A small multi-label image tagger, trained from scratch: batches of 128.
Rows from block 4, named by matrix and row number. Rows with one number belong to one channel. Each number is 50 + 12 x the weight over the matrix's rms, rounded and kept within 0 to 99. All counts start at 0.
# convs0: first 3x3 conv (model.blocks.4.convs.0.weight, 256x256x3x3), inputs 96-103, a 3x3 kernel for each
# convs1: second 3x3 conv (model.blocks.4.convs.1.weight, 256x256x3x3, transposed), outputs 96-103, a 3x3 kernel for each
convs0.124:57 56 61 37 63 31 51 58 58 46 41 42 38 58 44 44 50 46 57 64 50 61 34 54 51 37 46 53 51 36 58 58 54 63 46 40 51 34 40 47 53 42 50 60 52 62 32 57 71 57 50 65 42 54 46 29 29 33 48 65 66 60 64 49 40 38 67 48 52 50 44 48
convs1.124:52 73 50 69 44 43 45 39 52 64 68 43 57 43 48 39 34 47 51 34 47 72 42 23 60 46 46 39 48 48 56 49 26 36 44 53 53 51 41 56 45 35 56 44 64 35 56 58 52 41 67 53 64 73 47 37 37 76 48 48 42 60 33 36 66 32 36 46 37 47 47 38
convs0.125:51 55 25 61 43 39 57 57 53 34 51 54 32 46 53 37 44 32 51 36 47 55 57 51 26 47 56 58 54 31 50 58 54 62 54 50 41 47 50 32 56 40 47 57 49 49 54 62 56 44 37 48 50 43 32 58 89 49 44 58 57 36 47 61 47 36 31 58 56 53 47 50
convs1.125:79 52 34 34 67 44 50 47 42 46 53 55 33 45 47 33 44 41 30 47 32 47 43 36 66 51 77 42 46 68 50 36 55 62 42 49 54 57 52 70 36 47 44 51 51 52 59 44 62 72 38 43 50 44 48 64 41 48 48 56 62 52 56 47 52 49 25 86 61 42 55 51
convs0.126:45 51 54 57 60 48 49 50 44 70 37 43 72 69 38 53 47 46 30 53 51 44 64 76 72 40 56 41 46 61 47 35 43 57 53 49 49 34 55 78 39 26 44 44 71 73 54 30 67 64 44 53 42 58 73 50 38 54 46 40 57 56 42 54 55 56 92 72 33 49 55 76
convs1.126:37 43 50 47 47 53 54 65 46 45 69 67 67 63 58 39 58 37 52 66 59 56 26 74 71 52 43 53 71 59 43 53 41 34 63 45 39 43 57 51 25 31 39 39 36 43 60 37 34 89 36 40 52 60 57 64 54 69 56 49 65 44 53 38 72 60 63 32 51 31 77 54
convs0.127:68 41 46 60 31 40 32 20 39 65 38 38 44 53 53 51 48 53 61 62 58 51 36 46 43 47 53 46 47 19 54 75 38 43 46 50 54 29 29 51 41 34 49 58 45 36 53 42 39 32 49 50 53 48 56 63 29 36 39 50 38 57 57 49 53 34 35 65 42 51 48 49
convs1.127:49 78 35 52 75 52 51 57 71 50 42 45 55 49 41 66 61 49 59 46 51 56 33 50 47 59 52 49 45 28 40 50 40 36 54 54 41 45 46 43 50 35 52 66 46 46 56 48 41 68 39 52 49 53 45 38 62 56 34 55 44 54 51 60 28 50 69 51 62 58 68 34
convs0.128:51 69 60 45 58 55 59 30 41 65 45 36 69 44 87 45 46 61 53 47 50 52 39 59 72 47 64 65 77 60 49 54 44 63 59 42 65 53 59 56 55 44 46 35 43 40 70 46 70 60 52 55 53 56 54 53 74 39 45 50 41 43 37 52 48 45 53 50 54 79 61 59
convs1.128:45 63 58 60 44 52 44 47 63 71 48 31 35 66 56 57 46 34 45 48 33 45 66 50 37 50 48 50 49 54 61 61 59 66 52 44 17 48 21 62 55 48 67 46 43 66 38 46 59 40 55 55 58 43 74 45 49 79 56 62 55 50 64 58 31 60 54 53 47 35 44 47
convs0.129:69 44 57 45 66 54 34 40 63 59 64 53 54 44 49 51 37 73 63 50 80 44 53 43 43 59 55 47 35 55 38 50 24 54 30 37 64 60 43 41 51 59 68 49 42 57 53 49 56 52 48 53 51 33 59 34 61 55 79 28 47 72 50 37 35 30 46 71 66 74 78 56
convs1.129:68 63 59 47 68 47 72 44 50 54 68 55 48 68 51 54 40 34 38 68 31 33 50 59 22 49 55 59 37 41 41 42 53 42 69 48 35 59 57 42 51 29 63 48 70 44 35 36 48 61 51 52 45 50 45 42 35 61 34 73 54 59 36 46 58 44 41 27 54 55 58 42
convs0.130:36 35 42 37 32 65 38 53 53 38 39 34 65 86 54 67 49 49 56 44 60 37 52 42 43 68 48 59 54 52 72 64 53 56 64 48 49 60 42 36 72 60 62 55 58 43 50 34 47 33 36 37 69 52 41 48 62 54 32 40 61 53 50 66 63 38 33 44 52 43 35 54
convs1.130:41 51 59 36 44 54 42 50 55 42 31 51 34 47 33 54 62 39 47 59 62 76 56 49 50 65 64 60 49 56 54 48 60 43 62 45 46 60 41 65 54 39 58 57 44 48 40 38 36 64 57 33 48 63 61 61 38 44 58 35 59 62 37 57 39 40 35 38 59 65 54 41
convs0.131:56 61 45 64 53 34 66 50 62 38 61 45 55 68 77 40 51 60 28 46 39 40 56 49 67 61 65 55 52 51 43 51 65 65 67 34 39 47 49 60 48 37 74 43 50 40 37 47 63 57 50 61 63 42 68 55 50 46 42 54 70 36 64 41 64 51 47 75 72 45 28 61
convs1.131:62 48 54 67 53 43 55 58 42 43 45 59 54 40 53 53 58 35 21 57 53 74 56 32 69 47 51 57 42 44 64 43 41 62 53 48 35 52 37 50 66 42 15 50 54 32 46 50 49 19 45 49 70 70 48 53 45 36 39 45 31 28 35 52 70 52 66 35 60 45 40 25
convs0.132:75 43 73 68 59 60 65 45 49 38 38 52 41 57 70 44 58 48 61 35 37 45 47 42 57 55 47 48 62 84 43 48 45 47 70 41 48 39 43 46 60 62 58 36 47 42 56 70 62 48 69 62 22 64 52 66 32 49 46 47 70 52 49 57 29 36 59 36 36 81 84 62
convs1.132:70 49 45 54 56 51 63 51 46 46 58 51 43 55 64 59 52 51 66 41 65 50 55 64 48 41 56 50 45 45 43 47 75 43 61 80 50 71 51 54 22 59 53 41 46 42 52 31 57 47 39 28 55 40 54 46 38 39 50 43 51 36 64 68 31 66 43 39 48 28 50 62
convs0.133:47 42 20 56 55 71 49 65 56 59 37 44 64 52 45 60 63 46 66 50 40 43 61 41 39 50 67 65 57 56 54 43 43 44 27 54 35 49 60 48 63 47 40 50 45 39 42 43 42 51 41 52 60 33 57 38 44 51 51 51 67 40 44 56 57 39 20 49 60 43 44 61
convs1.133:66 41 51 57 47 80 53 70 74 56 46 45 66 16 30 39 49 43 44 25 60 60 72 64 60 54 65 45 52 54 62 50 56 43 67 65 62 42 45 50 54 73 52 55 45 66 28 52 52 43 36 69 53 48 48 30 76 51 48 50 33 40 41 51 42 37 47 36 65 59 52 51
convs0.134:34 49 54 15 43 43 54 40 73 76 54 40 45 52 31 39 62 55 50 53 58 70 66 75 61 40 26 44 37 39 28 46 50 39 49 40 80 64 47 71 36 71 37 48 34 55 43 31 56 71 54 40 48 35 33 56 50 49 39 59 45 55 33 52 46 62 34 49 67 69 64 31
convs1.134:47 31 59 41 49 58 35 61 65 54 51 60 58 41 62 51 38 65 42 44 44 26 34 63 66 77 54 55 28 36 38 54 44 46 57 41 74 51 45 49 39 49 54 48 36 76 36 77 49 32 65 36 31 61 64 70 23 56 49 41 63 29 57 64 36 80 50 72 54 58 43 41
convs0.135:43 47 50 78 45 64 52 62 32 54 64 42 58 53 49 67 77 43 59 38 44 31 53 62 37 25 48 21 49 57 43 48 54 42 32 37 51 43 45 43 34 52 71 53 52 24 66 39 38 42 29 46 49 67 39 38 36 65 44 60 50 44 33 34 52 51 70 48 62 46 63 24
convs1.135:58 23 44 62 49 62 50 63 44 62 55 58 62 51 48 35 46 44 21 59 53 50 62 54 48 63 22 64 36 49 29 43 55 41 59 51 42 33 56 40 45 42 62 52 37 42 38 27 63 77 61 56 49 60 70 38 49 39 48 49 43 71 54 54 47 48 60 43 32 57 54 44
convs0.136:45 45 53 46 66 59 48 77 53 48 72 61 29 50 40 57 54 48 45 28 51 34 50 47 39 43 50 50 67 53 52 64 30 61 40 31 59 38 62 42 54 54 55 41 44 50 41 36 52 43 55 69 55 44 59 51 63 43 61 60 64 58 75 63 72 72 51 57 47 43 77 77
convs1.136:56 60 68 51 52 43 50 57 65 46 63 50 72 66 52 44 64 53 55 69 67 48 43 38 53 42 73 54 60 57 64 74 58 54 65 49 52 58 73 63 63 52 51 51 53 47 49 48 46 59 71 54 43 69 44 56 42 53 30 43 55 47 45 68 42 46 78 52 58 21 53 49
convs0.137:44 77 47 47 54 58 56 56 52 52 64 45 59 51 53 58 65 57 47 53 42 34 53 59 45 52 54 63 43 31 57 23 36 60 47 33 43 54 46 39 40 64 68 48 50 58 47 64 51 77 43 65 58 49 32 58 54 59 28 63 41 62 47 27 37 67 55 44 61 67 75 47
convs1.137:56 45 46 37 61 43 38 50 42 28 56 47 68 42 37 30 58 71 77 51 38 46 58 63 51 49 47 49 37 60 62 71 47 60 43 52 59 49 46 55 37 52 65 61 52 52 27 60 56 39 50 39 45 47 50 62 50 59 55 54 40 44 62 34 28 48 38 59 39 65 57 38
convs0.138:43 47 63 57 53 43 59 70 61 49 43 61 51 52 53 31 42 57 29 55 40 39 34 46 48 38 49 52 49 53 55 56 69 45 51 66 26 51 44 46 36 64 43 48 45 69 53 39 77 38 61 56 56 32 42 64 60 36 52 52 33 39 58 50 45 56 55 70 48 50 41 55
convs1.138:42 36 37 64 32 53 63 38 54 52 56 51 66 39 66 61 62 56 50 40 51 45 41 43 51 42 55 41 67 45 48 43 46 68 42 55 68 43 60 43 50 55 20 29 51 47 51 47 31 46 64 39 28 49 41 43 34 59 67 55 77 51 45 59 40 58 51 32 56 53 59 52
convs0.139:52 46 38 59 44 40 43 51 46 55 59 52 55 44 33 41 45 56 90 57 38 54 59 21 51 46 48 39 54 55 46 66 49 52 57 35 75 50 67 41 34 38 50 46 58 64 52 71 44 51 63 25 41 45 25 40 60 50 47 58 29 47 36 38 38 58 59 43 44 40 46 41
convs1.139:43 60 39 68 53 56 40 40 43 43 50 64 59 52 50 63 55 50 57 80 56 57 69 72 60 37 25 40 51 43 59 53 56 51 32 40 37 56 38 73 56 48 36 75 57 34 36 68 80 71 54 41 67 41 33 51 63 57 68 56 51 38 47 58 50 34 56 65 64 66 62 42
convs0.140:37 26 41 53 46 48 61 55 54 33 36 54 46 48 39 43 52 38 36 50 34 31 58 61 39 42 43 51 56 42 49 51 46 43 45 30 47 41 36 55 45 45 60 51 39 38 48 50 47 55 48 41 38 61 70 39 67 44 57 49 47 59 62 48 57 58 39 50 71 67 37 42
convs1.140:55 49 54 47 48 56 47 38 63 53 56 52 54 56 59 41 35 31 49 51 44 42 72 33 62 45 70 50 44 36 41 50 67 38 38 60 52 55 52 52 70 58 50 40 59 59 56 42 60 68 57 52 42 31 48 51 50 61 36 51 57 60 59 61 76 35 41 38 61 37 70 40
convs0.141:32 40 37 47 48 47 43 45 64 67 60 76 35 52 31 51 31 68 66 39 52 52 50 46 35 64 62 45 49 34 52 43 43 56 51 65 37 38 62 46 70 52 54 52 60 47 46 47 44 52 35 61 38 47 35 58 50 48 63 46 75 65 38 39 53 50 60 48 58 46 61 46
convs1.141:42 58 41 56 43 54 45 32 55 40 51 46 58 73 68 55 36 45 57 43 71 67 53 45 44 31 29 51 40 45 44 50 65 40 59 67 55 51 57 54 44 45 65 67 70 55 32 47 75 69 42 44 30 57 42 39 74 51 49 63 74 52 43 51 53 26 52 47 39 48 43 43
convs0.142:32 48 45 48 47 51 37 39 32 41 49 58 43 50 61 50 58 62 53 46 51 43 53 52 28 28 59 43 49 38 48 41 39 42 53 66 26 56 59 62 50 36 42 64 33 41 58 88 66 74 38 74 67 31 47 51 67 86 46 21 66 55 40 44 63 37 46 36 44 47 68 77
convs1.142:48 44 59 37 57 42 38 49 40 58 50 47 42 36 35 63 39 41 28 54 51 47 51 45 74 50 55 57 53 43 72 38 46 41 50 70 55 64 44 44 45 44 50 44 42 38 49 33 68 65 45 64 67 26 41 35 61 74 62 58 62 48 13 62 54 57 57 56 58 57 61 29
convs0.143:51 38 55 57 45 39 35 64 49 52 60 57 15 59 61 53 40 53 83 47 17 54 49 34 52 33 50 57 27 40 59 61 18 64 48 42 29 53 61 47 54 26 58 60 36 59 38 45 45 38 48 71 30 40 65 36 53 70 28 44 41 53 64 40 55 53 63 50 44 64 50 39
convs1.143:49 34 71 61 43 62 68 62 62 31 59 47 55 54 38 54 48 46 67 80 45 36 58 41 70 50 45 45 51 67 51 37 72 37 55 68 49 50 61 36 54 42 49 41 41 58 51 52 40 65 42 44 43 69 39 52 22 67 45 65 53 25 61 52 59 32 47 86 48 36 32 41
convs0.144:43 39 34 42 62 49 46 41 55 40 43 38 53 42 64 44 50 43 41 78 61 53 50 58 64 55 59 45 60 56 65 54 48 41 39 36 46 51 41 34 48 49 49 62 42 41 56 65 46 47 36 40 61 51 48 49 33 61 42 50 47 58 45 49 41 40 61 68 32 36 45 30
convs1.144:45 41 29 38 30 48 35 42 48 68 57 43 68 51 68 53 45 39 34 43 66 50 46 66 55 56 56 40 71 43 55 46 46 51 53 44 48 57 47 63 45 43 77 52 37 52 52 39 58 67 56 73 34 34 44 66 43 70 27 20 54 20 44 53 42 42 83 60 74 63 33 34
convs0.145:35 58 46 58 43 55 58 53 43 44 17 49 41 56 46 73 64 34 62 53 38 41 16 47 44 37 43 61 44 47 37 75 65 43 47 68 55 68 44 37 58 57 52 48 35 36 33 41 39 45 29 35 40 60 42 40 49 56 27 71 66 36 55 55 37 39 42 45 49 51 51 38
convs1.145:71 40 54 75 60 55 38 57 52 52 26 58 58 44 51 44 55 56 61 44 62 54 64 40 42 60 54 53 55 45 55 66 69 40 49 49 38 72 67 36 43 47 46 44 51 53 39 62 35 55 49 51 53 57 65 45 39 18 65 53 56 50 55 47 43 48 45 36 27 52 50 46
convs0.146:33 49 59 49 49 50 48 55 63 63 60 51 50 34 63 45 56 57 55 63 50 40 71 44 47 40 26 49 58 38 63 66 55 40 65 41 45 60 35 51 43 56 58 59 53 51 54 68 73 69 60 70 67 53 40 55 53 44 53 42 39 45 42 65 37 46 63 46 42 38 40 66
convs1.146:61 37 58 49 52 55 40 41 54 53 31 68 39 46 40 53 40 30 72 57 59 27 58 61 37 52 48 42 49 74 55 53 33 46 35 44 36 34 76 68 55 27 35 45 47 55 56 77 32 72 65 79 53 57 74 41 60 72 48 57 63 56 26 39 52 45 27 58 39 47 64 50
convs0.147:40 38 55 14 39 44 57 58 38 42 67 61 58 45 45 63 57 61 48 39 40 79 62 49 50 36 47 38 63 67 35 38 66 63 52 51 69 66 57 33 37 44 45 41 56 38 50 50 45 42 28 25 54 37 44 39 45 59 47 54 44 41 57 53 41 72 47 50 45 42 28 54
convs1.147:38 46 57 54 57 57 44 58 52 68 50 32 74 67 25 43 32 44 66 44 50 54 30 34 33 61 32 50 50 46 52 59 60 67 49 59 46 28 53 43 43 19 46 48 47 59 50 55 61 21 41 44 36 45 26 66 71 34 59 68 51 62 61 47 46 48 60 64 58 48 65 44
convs0.148:60 43 63 41 38 53 57 51 49 69 48 38 66 41 60 63 53 49 47 45 34 54 43 50 32 51 50 41 53 50 68 50 52 35 56 48 34 60 32 47 47 21 62 46 45 35 54 38 67 51 45 43 35 42 43 75 17 42 55 33 32 47 32 44 51 73 50 59 45 51 80 43
convs1.148:42 47 51 31 51 51 28 55 31 52 43 49 31 62 53 53 72 53 57 46 41 49 40 49 53 33 51 45 60 61 59 41 45 69 38 33 58 73 52 54 38 47 50 37 65 47 65 54 47 47 62 58 59 61 37 55 29 50 37 66 35 49 67 41 46 54 63 43 60 53 54 26
convs0.149:43 38 45 42 57 52 43 55 52 52 62 48 55 61 25 52 62 58 43 56 66 56 61 41 65 47 44 29 45 49 57 37 59 64 29 21 64 49 37 39 36 50 36 37 53 55 22 42 39 40 68 15 74 56 52 54 36 56 48 40 39 57 52 62 58 49 34 49 52 45 28 44
convs1.149:27 45 49 56 48 51 50 26 70 58 62 55 61 45 47 39 45 56 47 63 48 43 45 54 55 45 44 56 42 31 55 51 46 59 60 49 71 41 51 74 49 53 45 57 44 83 45 70 35 56 46 42 60 52 22 51 81 26 38 83 37 51 60 76 58 49 32 56 29 41 40 57
convs0.150:28 53 48 49 42 64 25 31 31 39 57 46 68 57 58 30 47 67 36 40 50 64 56 57 64 68 41 64 33 37 33 42 37 44 32 59 62 44 53 41 62 54 27 43 55 74 65 46 75 74 63 58 43 47 59 48 43 63 55 54 64 54 47 35 42 38 72 67 49 66 74 68
convs1.150:51 23 52 57 61 45 55 24 50 36 56 47 49 57 40 64 45 46 66 52 48 56 41 50 13 43 39 44 56 59 38 48 44 48 47 53 35 47 40 51 47 42 47 58 56 50 57 49 53 48 55 57 63 53 40 78 55 44 86 38 55 56 09 44 63 55 45 39 40 50 60 47
convs0.151:43 48 53 52 52 36 45 45 65 60 57 45 64 49 60 39 43 44 29 33 29 40 39 56 38 53 78 57 63 57 39 32 51 34 50 39 55 43 59 58 55 54 46 49 52 51 37 41 40 57 43 30 60 67 45 39 62 56 47 41 58 56 64 53 32 66 31 60 52 41 29 48
convs1.151:64 41 39 58 56 61 56 48 55 41 39 34 47 42 55 53 59 53 62 64 72 70 58 48 43 26 32 41 41 60 40 36 37 56 44 46 51 43 55 33 24 53 38 54 60 34 43 41 44 48 67 57 43 56 49 70 56 62 47 55 70 56 52 37 51 65 64 48 70 49 30 58
convs0.152:31 36 41 46 68 56 34 70 71 63 48 40 34 42 58 56 50 47 55 49 38 66 45 46 38 39 42 38 28 42 62 51 48 48 47 77 30 41 54 55 66 40 40 46 52 59 42 56 54 46 81 58 34 60 48 54 57 47 44 68 51 62 54 69 58 38 61 52 47 51 60 43
convs1.152:56 37 56 48 46 53 55 46 44 35 38 31 49 65 43 59 29 39 26 61 27 45 55 18 57 67 47 50 29 68 59 49 49 34 62 47 57 47 50 57 54 45 30 45 56 69 53 60 60 47 65 50 57 51 37 53 42 56 51 25 58 40 47 39 49 15 54 43 47 57 59 38
convs0.153:58 51 60 59 49 59 47 59 54 40 53 45 39 51 60 61 42 49 35 55 52 43 57 43 35 60 51 54 62 40 38 48 48 54 55 45 56 44 33 57 22 52 47 42 59 50 46 50 47 56 44 63 58 43 77 63 36 66 55 50 56 73 60 17 58 15 55 56 41 31 37 65
convs1.153:51 48 39 55 36 43 39 52 46 72 49 34 66 63 70 41 44 52 49 36 56 27 61 46 38 39 62 49 44 61 53 32 31 63 70 53 76 60 36 38 65 32 61 30 30 58 41 43 41 39 38 52 53 57 65 52 39 59 51 47 80 20 47 43 63 59 31 44 45 60 49 57
convs0.154:55 60 44 44 65 67 34 39 49 43 44 51 43 47 66 68 49 39 36 47 54 48 65 49 57 54 61 66 52 33 58 31 62 44 52 52 55 38 47 61 38 46 64 56 39 55 51 68 54 43 61 41 54 55 50 48 59 52 49 57 48 33 43 65 53 59 54 45 53 60 50 46
convs1.154:40 45 50 36 42 42 84 44 72 42 54 38 39 60 63 51 47 48 48 41 44 51 42 62 42 37 73 36 47 45 76 54 47 48 40 51 44 47 51 58 60 53 53 39 45 44 60 51 37 59 43 33 62 54 39 68 85 57 27 62 36 43 63 51 48 48 55 49 34 53 51 43
convs0.155:32 52 37 45 62 65 40 51 61 51 43 50 51 50 46 36 33 39 66 66 62 48 33 51 59 31 40 55 46 48 60 50 56 57 52 68 56 62 53 43 61 63 36 52 66 49 47 45 47 49 71 55 48 54 53 60 78 74 45 69 57 64 53 66 68 47 30 38 47 50 32 35
convs1.155:55 53 73 26 41 64 62 58 40 50 48 62 72 44 53 60 35 50 47 40 47 29 30 38 57 50 42 49 67 41 42 59 51 31 41 45 37 20 62 54 45 49 46 46 62 59 58 45 48 57 42 46 52 47 85 58 29 47 62 32 36 30 60 58 46 59 45 71 53 38 67 41
convs0.156:21 44 32 55 52 45 52 43 35 56 54 68 46 61 34 22 55 44 46 63 55 72 49 53 40 60 33 82 46 57 56 65 55 59 46 36 69 44 39 54 61 58 47 43 41 66 51 34 44 49 71 43 38 44 38 54 52 36 75 51 62 52 48 62 76 58 27 44 44 65 39 49
convs1.156:65 41 55 52 64 49 50 40 52 39 47 51 64 50 54 68 77 56 44 57 53 55 59 48 56 64 33 53 41 59 48 62 44 40 63 57 70 68 68 45 61 51 39 60 42 53 38 57 52 65 67 63 34 58 44 59 49 45 30 41 40 26 51 41 61 22 51 38 61 60 33 43
convs0.157:51 57 40 31 55 63 67 71 57 52 68 54 54 56 56 35 71 55 64 55 85 59 75 64 69 46 63 57 53 43 52 66 67 57 57 14 60 51 38 55 55 67 51 37 60 39 41 56 72 51 43 46 45 71 74 22 68 37 45 40 51 63 49 54 46 49 42 66 35 57 66 48
convs1.157:41 58 41 79 54 37 43 44 45 49 43 57 57 50 53 51 54 37 52 61 33 44 46 51 56 38 34 72 38 56 73 37 47 53 62 32 42 50 59 41 57 46 40 59 61 65 68 55 33 58 37 69 60 37 34 69 58 50 57 57 60 44 24 55 47 62 45 53 44 54 39 40
convs0.158:63 57 46 47 42 58 45 42 61 48 51 55 58 58 36 43 53 50 48 37 40 50 62 65 66 52 77 60 55 40 49 50 50 57 39 41 44 38 60 46 51 63 61 63 61 48 41 47 42 31 41 41 51 18 17 60 60 59 87 68 57 96 57 51 43 58 68 57 52 49 50 35
convs1.158:35 54 33 54 35 53 41 25 43 62 49 40 58 50 61 41 31 55 61 47 45 53 48 52 50 54 82 49 54 52 42 36 46 49 53 47 55 65 39 57 35 66 40 63 48 68 17 48 51 58 70 43 82 49 29 90 74 60 52 65 47 50 26 64 48 72 55 56 61 51 45 40
convs0.159:54 56 52 41 46 66 44 36 45 61 69 60 60 50 55 60 40 54 76 58 62 78 58 54 35 35 49 37 41 57 53 37 47 49 55 43 49 42 45 45 37 40 51 70 53 39 51 56 45 61 36 49 27 30 48 53 65 57 51 41 66 51 68 44 55 64 43 63 47 53 47 31
convs1.159:32 41 81 47 45 44 53 68 69 35 53 59 59 58 56 56 44 62 73 43 49 65 71 61 62 54 39 44 49 64 50 46 50 47 42 62 46 45 74 49 50 51 44 38 32 46 43 45 48 39 54 50 45 41 43 36 64 60 63 44 57 34 55 61 53 59 44 40 62 56 56 40
convs0.160:56 50 34 35 35 42 27 49 57 44 46 36 50 51 54 48 59 56 48 45 47 59 37 43 47 27 46 65 71 69 62 46 62 70 35 47 68 63 52 55 43 55 76 39 68 39 39 50 76 46 38 50 24 48 63 17 43 52 54 45 56 65 78 63 53 66 39 57 56 68 53 65
convs1.160:65 56 67 58 60 59 35 58 47 28 34 59 41 62 56 45 28 50 41 39 61 39 23 61 24 54 34 52 52 44 63 59 61 63 48 50 54 60 56 32 54 44 47 42 60 57 57 56 58 64 67 53 39 49 65 43 47 54 47 44 57 57 53 48 64 41 43 45 38 20 57 44
convs0.161:52 44 69 47 49 46 46 39 41 46 61 12 68 48 64 39 22 59 39 64 42 42 50 53 51 01 42 55 52 51 55 41 62 55 67 48 55 47 44 39 52 80 49 45 50 48 44 55 34 56 41 53 40 42 61 48 53 56 66 56 44 34 63 37 14 62 44 54 34 38 72 46
convs1.161:61 62 42 37 41 64 42 62 60 52 44 61 34 50 29 55 39 51 46 63 49 47 40 21 48 45 51 35 49 51 48 49 49 63 58 52 39 60 49 45 37 42 49 35 25 55 47 46 35 55 70 60 57 69 66 57 40 50 44 61 62 43 46 58 25 63 63 51 21 46 47 42
convs0.162:49 54 50 37 36 53 42 38 48 32 62 40 65 55 41 56 51 29 45 64 50 60 46 44 70 43 42 33 51 67 59 47 54 46 50 50 62 53 22 47 57 49 50 32 33 48 44 58 59 46 64 72 53 53 47 38 39 51 46 39 31 23 43 49 75 80 46 54 53 56 63 51
convs1.162:50 44 69 45 64 59 63 49 60 61 42 32 43 62 53 40 54 52 57 57 52 55 61 47 69 33 51 64 52 75 49 50 48 51 53 65 60 69 47 41 54 52 56 61 42 54 39 34 34 46 38 48 68 51 58 60 52 39 51 51 50 35 44 57 40 60 44 61 47 32 44 49
convs0.163:37 53 54 51 26 30 26 43 49 50 38 61 28 52 56 39 63 72 70 64 84 37 58 43 78 35 53 65 77 61 60 77 49 62 37 68 77 39 60 57 48 69 54 38 55 20 54 54 22 74 84 35 59 57 40 77 54 67 43 51 53 33 51 39 44 56 63 62 46 50 44 57
convs1.163:74 50 57 59 57 46 56 53 30 48 41 44 46 40 52 40 51 43 42 80 52 50 61 50 72 34 44 41 43 54 51 43 36 39 43 33 46 30 47 40 49 41 65 42 39 54 77 54 65 48 65 35 33 36 67 45 48 50 54 46 54 42 55 42 43 56 61 40 46 48 32 57
convs0.164:35 40 33 58 55 47 55 53 72 40 46 44 38 57 43 75 23 49 53 67 60 58 61 58 18 48 55 62 56 35 39 60 43 63 51 48 62 51 46 66 63 53 59 64 56 22 52 47 53 16 57 42 32 53 44 55 54 52 70 53 55 38 63 42 38 25 66 59 51 28 48 50
convs1.164:48 48 71 49 54 33 65 42 74 43 64 38 70 55 55 35 39 59 53 43 52 55 61 44 48 56 36 61 59 62 65 46 64 38 45 49 37 47 51 66 58 60 57 42 61 59 37 58 39 34 49 54 58 53 56 52 60 46 66 99 43 69 79 56 40 58 41 46 47 43 55 44
convs0.165:42 36 36 53 50 31 58 54 47 62 44 60 37 49 41 52 52 41 56 64 69 80 52 45 33 47 37 61 36 58 47 57 39 33 51 60 66 52 55 54 46 44 43 48 42 60 53 67 62 61 39 50 34 37 58 43 44 35 47 59 28 59 57 45 49 39 55 52 52 55 48 55
convs1.165:46 53 52 51 54 70 69 56 48 69 53 54 50 42 61 26 70 46 45 54 47 41 64 29 64 28 42 55 46 47 52 69 49 57 42 50 47 43 56 35 51 52 42 29 49 47 51 71 54 51 51 49 54 53 46 51 68 55 48 55 42 51 49 60 70 68 46 47 50 75 74 75
convs0.166:40 55 45 59 65 52 67 51 54 41 54 78 34 33 57 51 79 52 48 43 27 47 65 35 72 53 44 42 42 62 45 35 38 47 38 41 57 45 48 70 49 43 37 62 36 79 55 66 72 51 29 58 60 34 46 43 36 30 44 49 29 77 71 44 58 52 49 70 45 56 36 47
convs1.166:64 33 49 51 51 48 46 71 55 51 58 38 47 67 28 41 63 53 49 49 56 33 72 79 59 56 84 60 43 66 52 30 50 54 62 43 55 77 48 77 66 17 62 36 36 66 72 34 56 50 43 50 50 37 52 67 52 61 43 63 51 64 38 58 38 46 53 50 53 45 48 70
convs0.167:48 58 59 43 70 43 65 67 60 32 51 41 45 53 46 30 66 26 49 48 38 53 36 34 49 36 62 57 54 41 59 42 68 40 67 41 66 68 41 59 60 41 58 53 49 35 59 42 51 49 41 41 63 38 62 26 31 47 23 72 60 57 58 59 55 66 68 44 65 54 47 35
convs1.167:53 44 46 48 54 53 44 74 47 57 46 57 45 51 51 65 69 58 55 37 47 57 34 45 45 34 46 65 53 40 47 47 42 50 37 46 57 44 38 53 22 65 49 40 40 45 43 50 68 43 65 70 42 33 58 59 49 44 69 52 46 39 70 57 52 57 42 49 41 51 38 31
convs0.168:49 56 60 58 46 74 51 34 43 53 60 53 47 52 41 44 44 45 41 58 62 47 51 55 52 39 62 58 34 41 48 46 56 41 48 62 45 57 47 42 64 50 53 39 44 66 53 57 64 29 55 36 46 49 36 35 48 40 33 56 56 36 35 56 36 53 30 64 33 49 46 64
convs1.168:46 57 52 61 53 51 48 48 48 57 46 38 42 56 30 61 36 56 55 51 42 57 58 33 22 66 56 44 66 43 57 54 63 66 60 59 63 53 64 49 44 47 57 50 67 46 55 50 42 58 34 42 60 45 56 27 51 54 62 33 74 65 41 67 59 57 58 58 57 50 35 61
convs0.169:49 52 32 48 49 52 31 41 51 79 63 59 65 58 44 55 49 67 61 54 46 47 34 27 43 43 59 46 33 45 52 46 53 36 57 40 45 66 33 53 37 61 40 47 57 65 41 61 56 54 36 36 57 34 57 57 53 57 37 49 60 45 43 68 42 39 60 24 25 56 52 65
convs1.169:53 56 44 25 58 47 39 53 42 50 75 37 57 43 36 29 78 70 27 44 67 45 56 51 46 45 40 59 73 62 47 65 34 52 48 57 82 23 61 40 61 54 67 64 44 35 54 52 32 64 56 40 59 34 42 63 41 63 60 69 74 67 45 39 52 34 57 32 44 56 60 59
convs0.170:38 50 53 51 62 67 46 48 47 46 48 42 48 54 60 65 57 35 64 74 56 45 34 47 29 30 37 39 58 39 63 48 47 36 60 66 41 31 33 42 44 59 54 44 56 65 58 65 48 61 50 56 47 78 36 55 40 52 56 42 43 33 75 46 58 42 33 48 56 51 44 34
convs1.170:46 42 51 42 34 50 49 65 52 58 47 45 52 34 50 63 48 39 64 52 44 56 40 42 51 60 61 45 56 50 54 48 43 53 52 50 61 27 31 63 37 67 51 49 24 62 50 52 54 31 65 48 46 43 55 80 39 39 42 69 47 49 62 61 53 29 44 49 58 37 50 38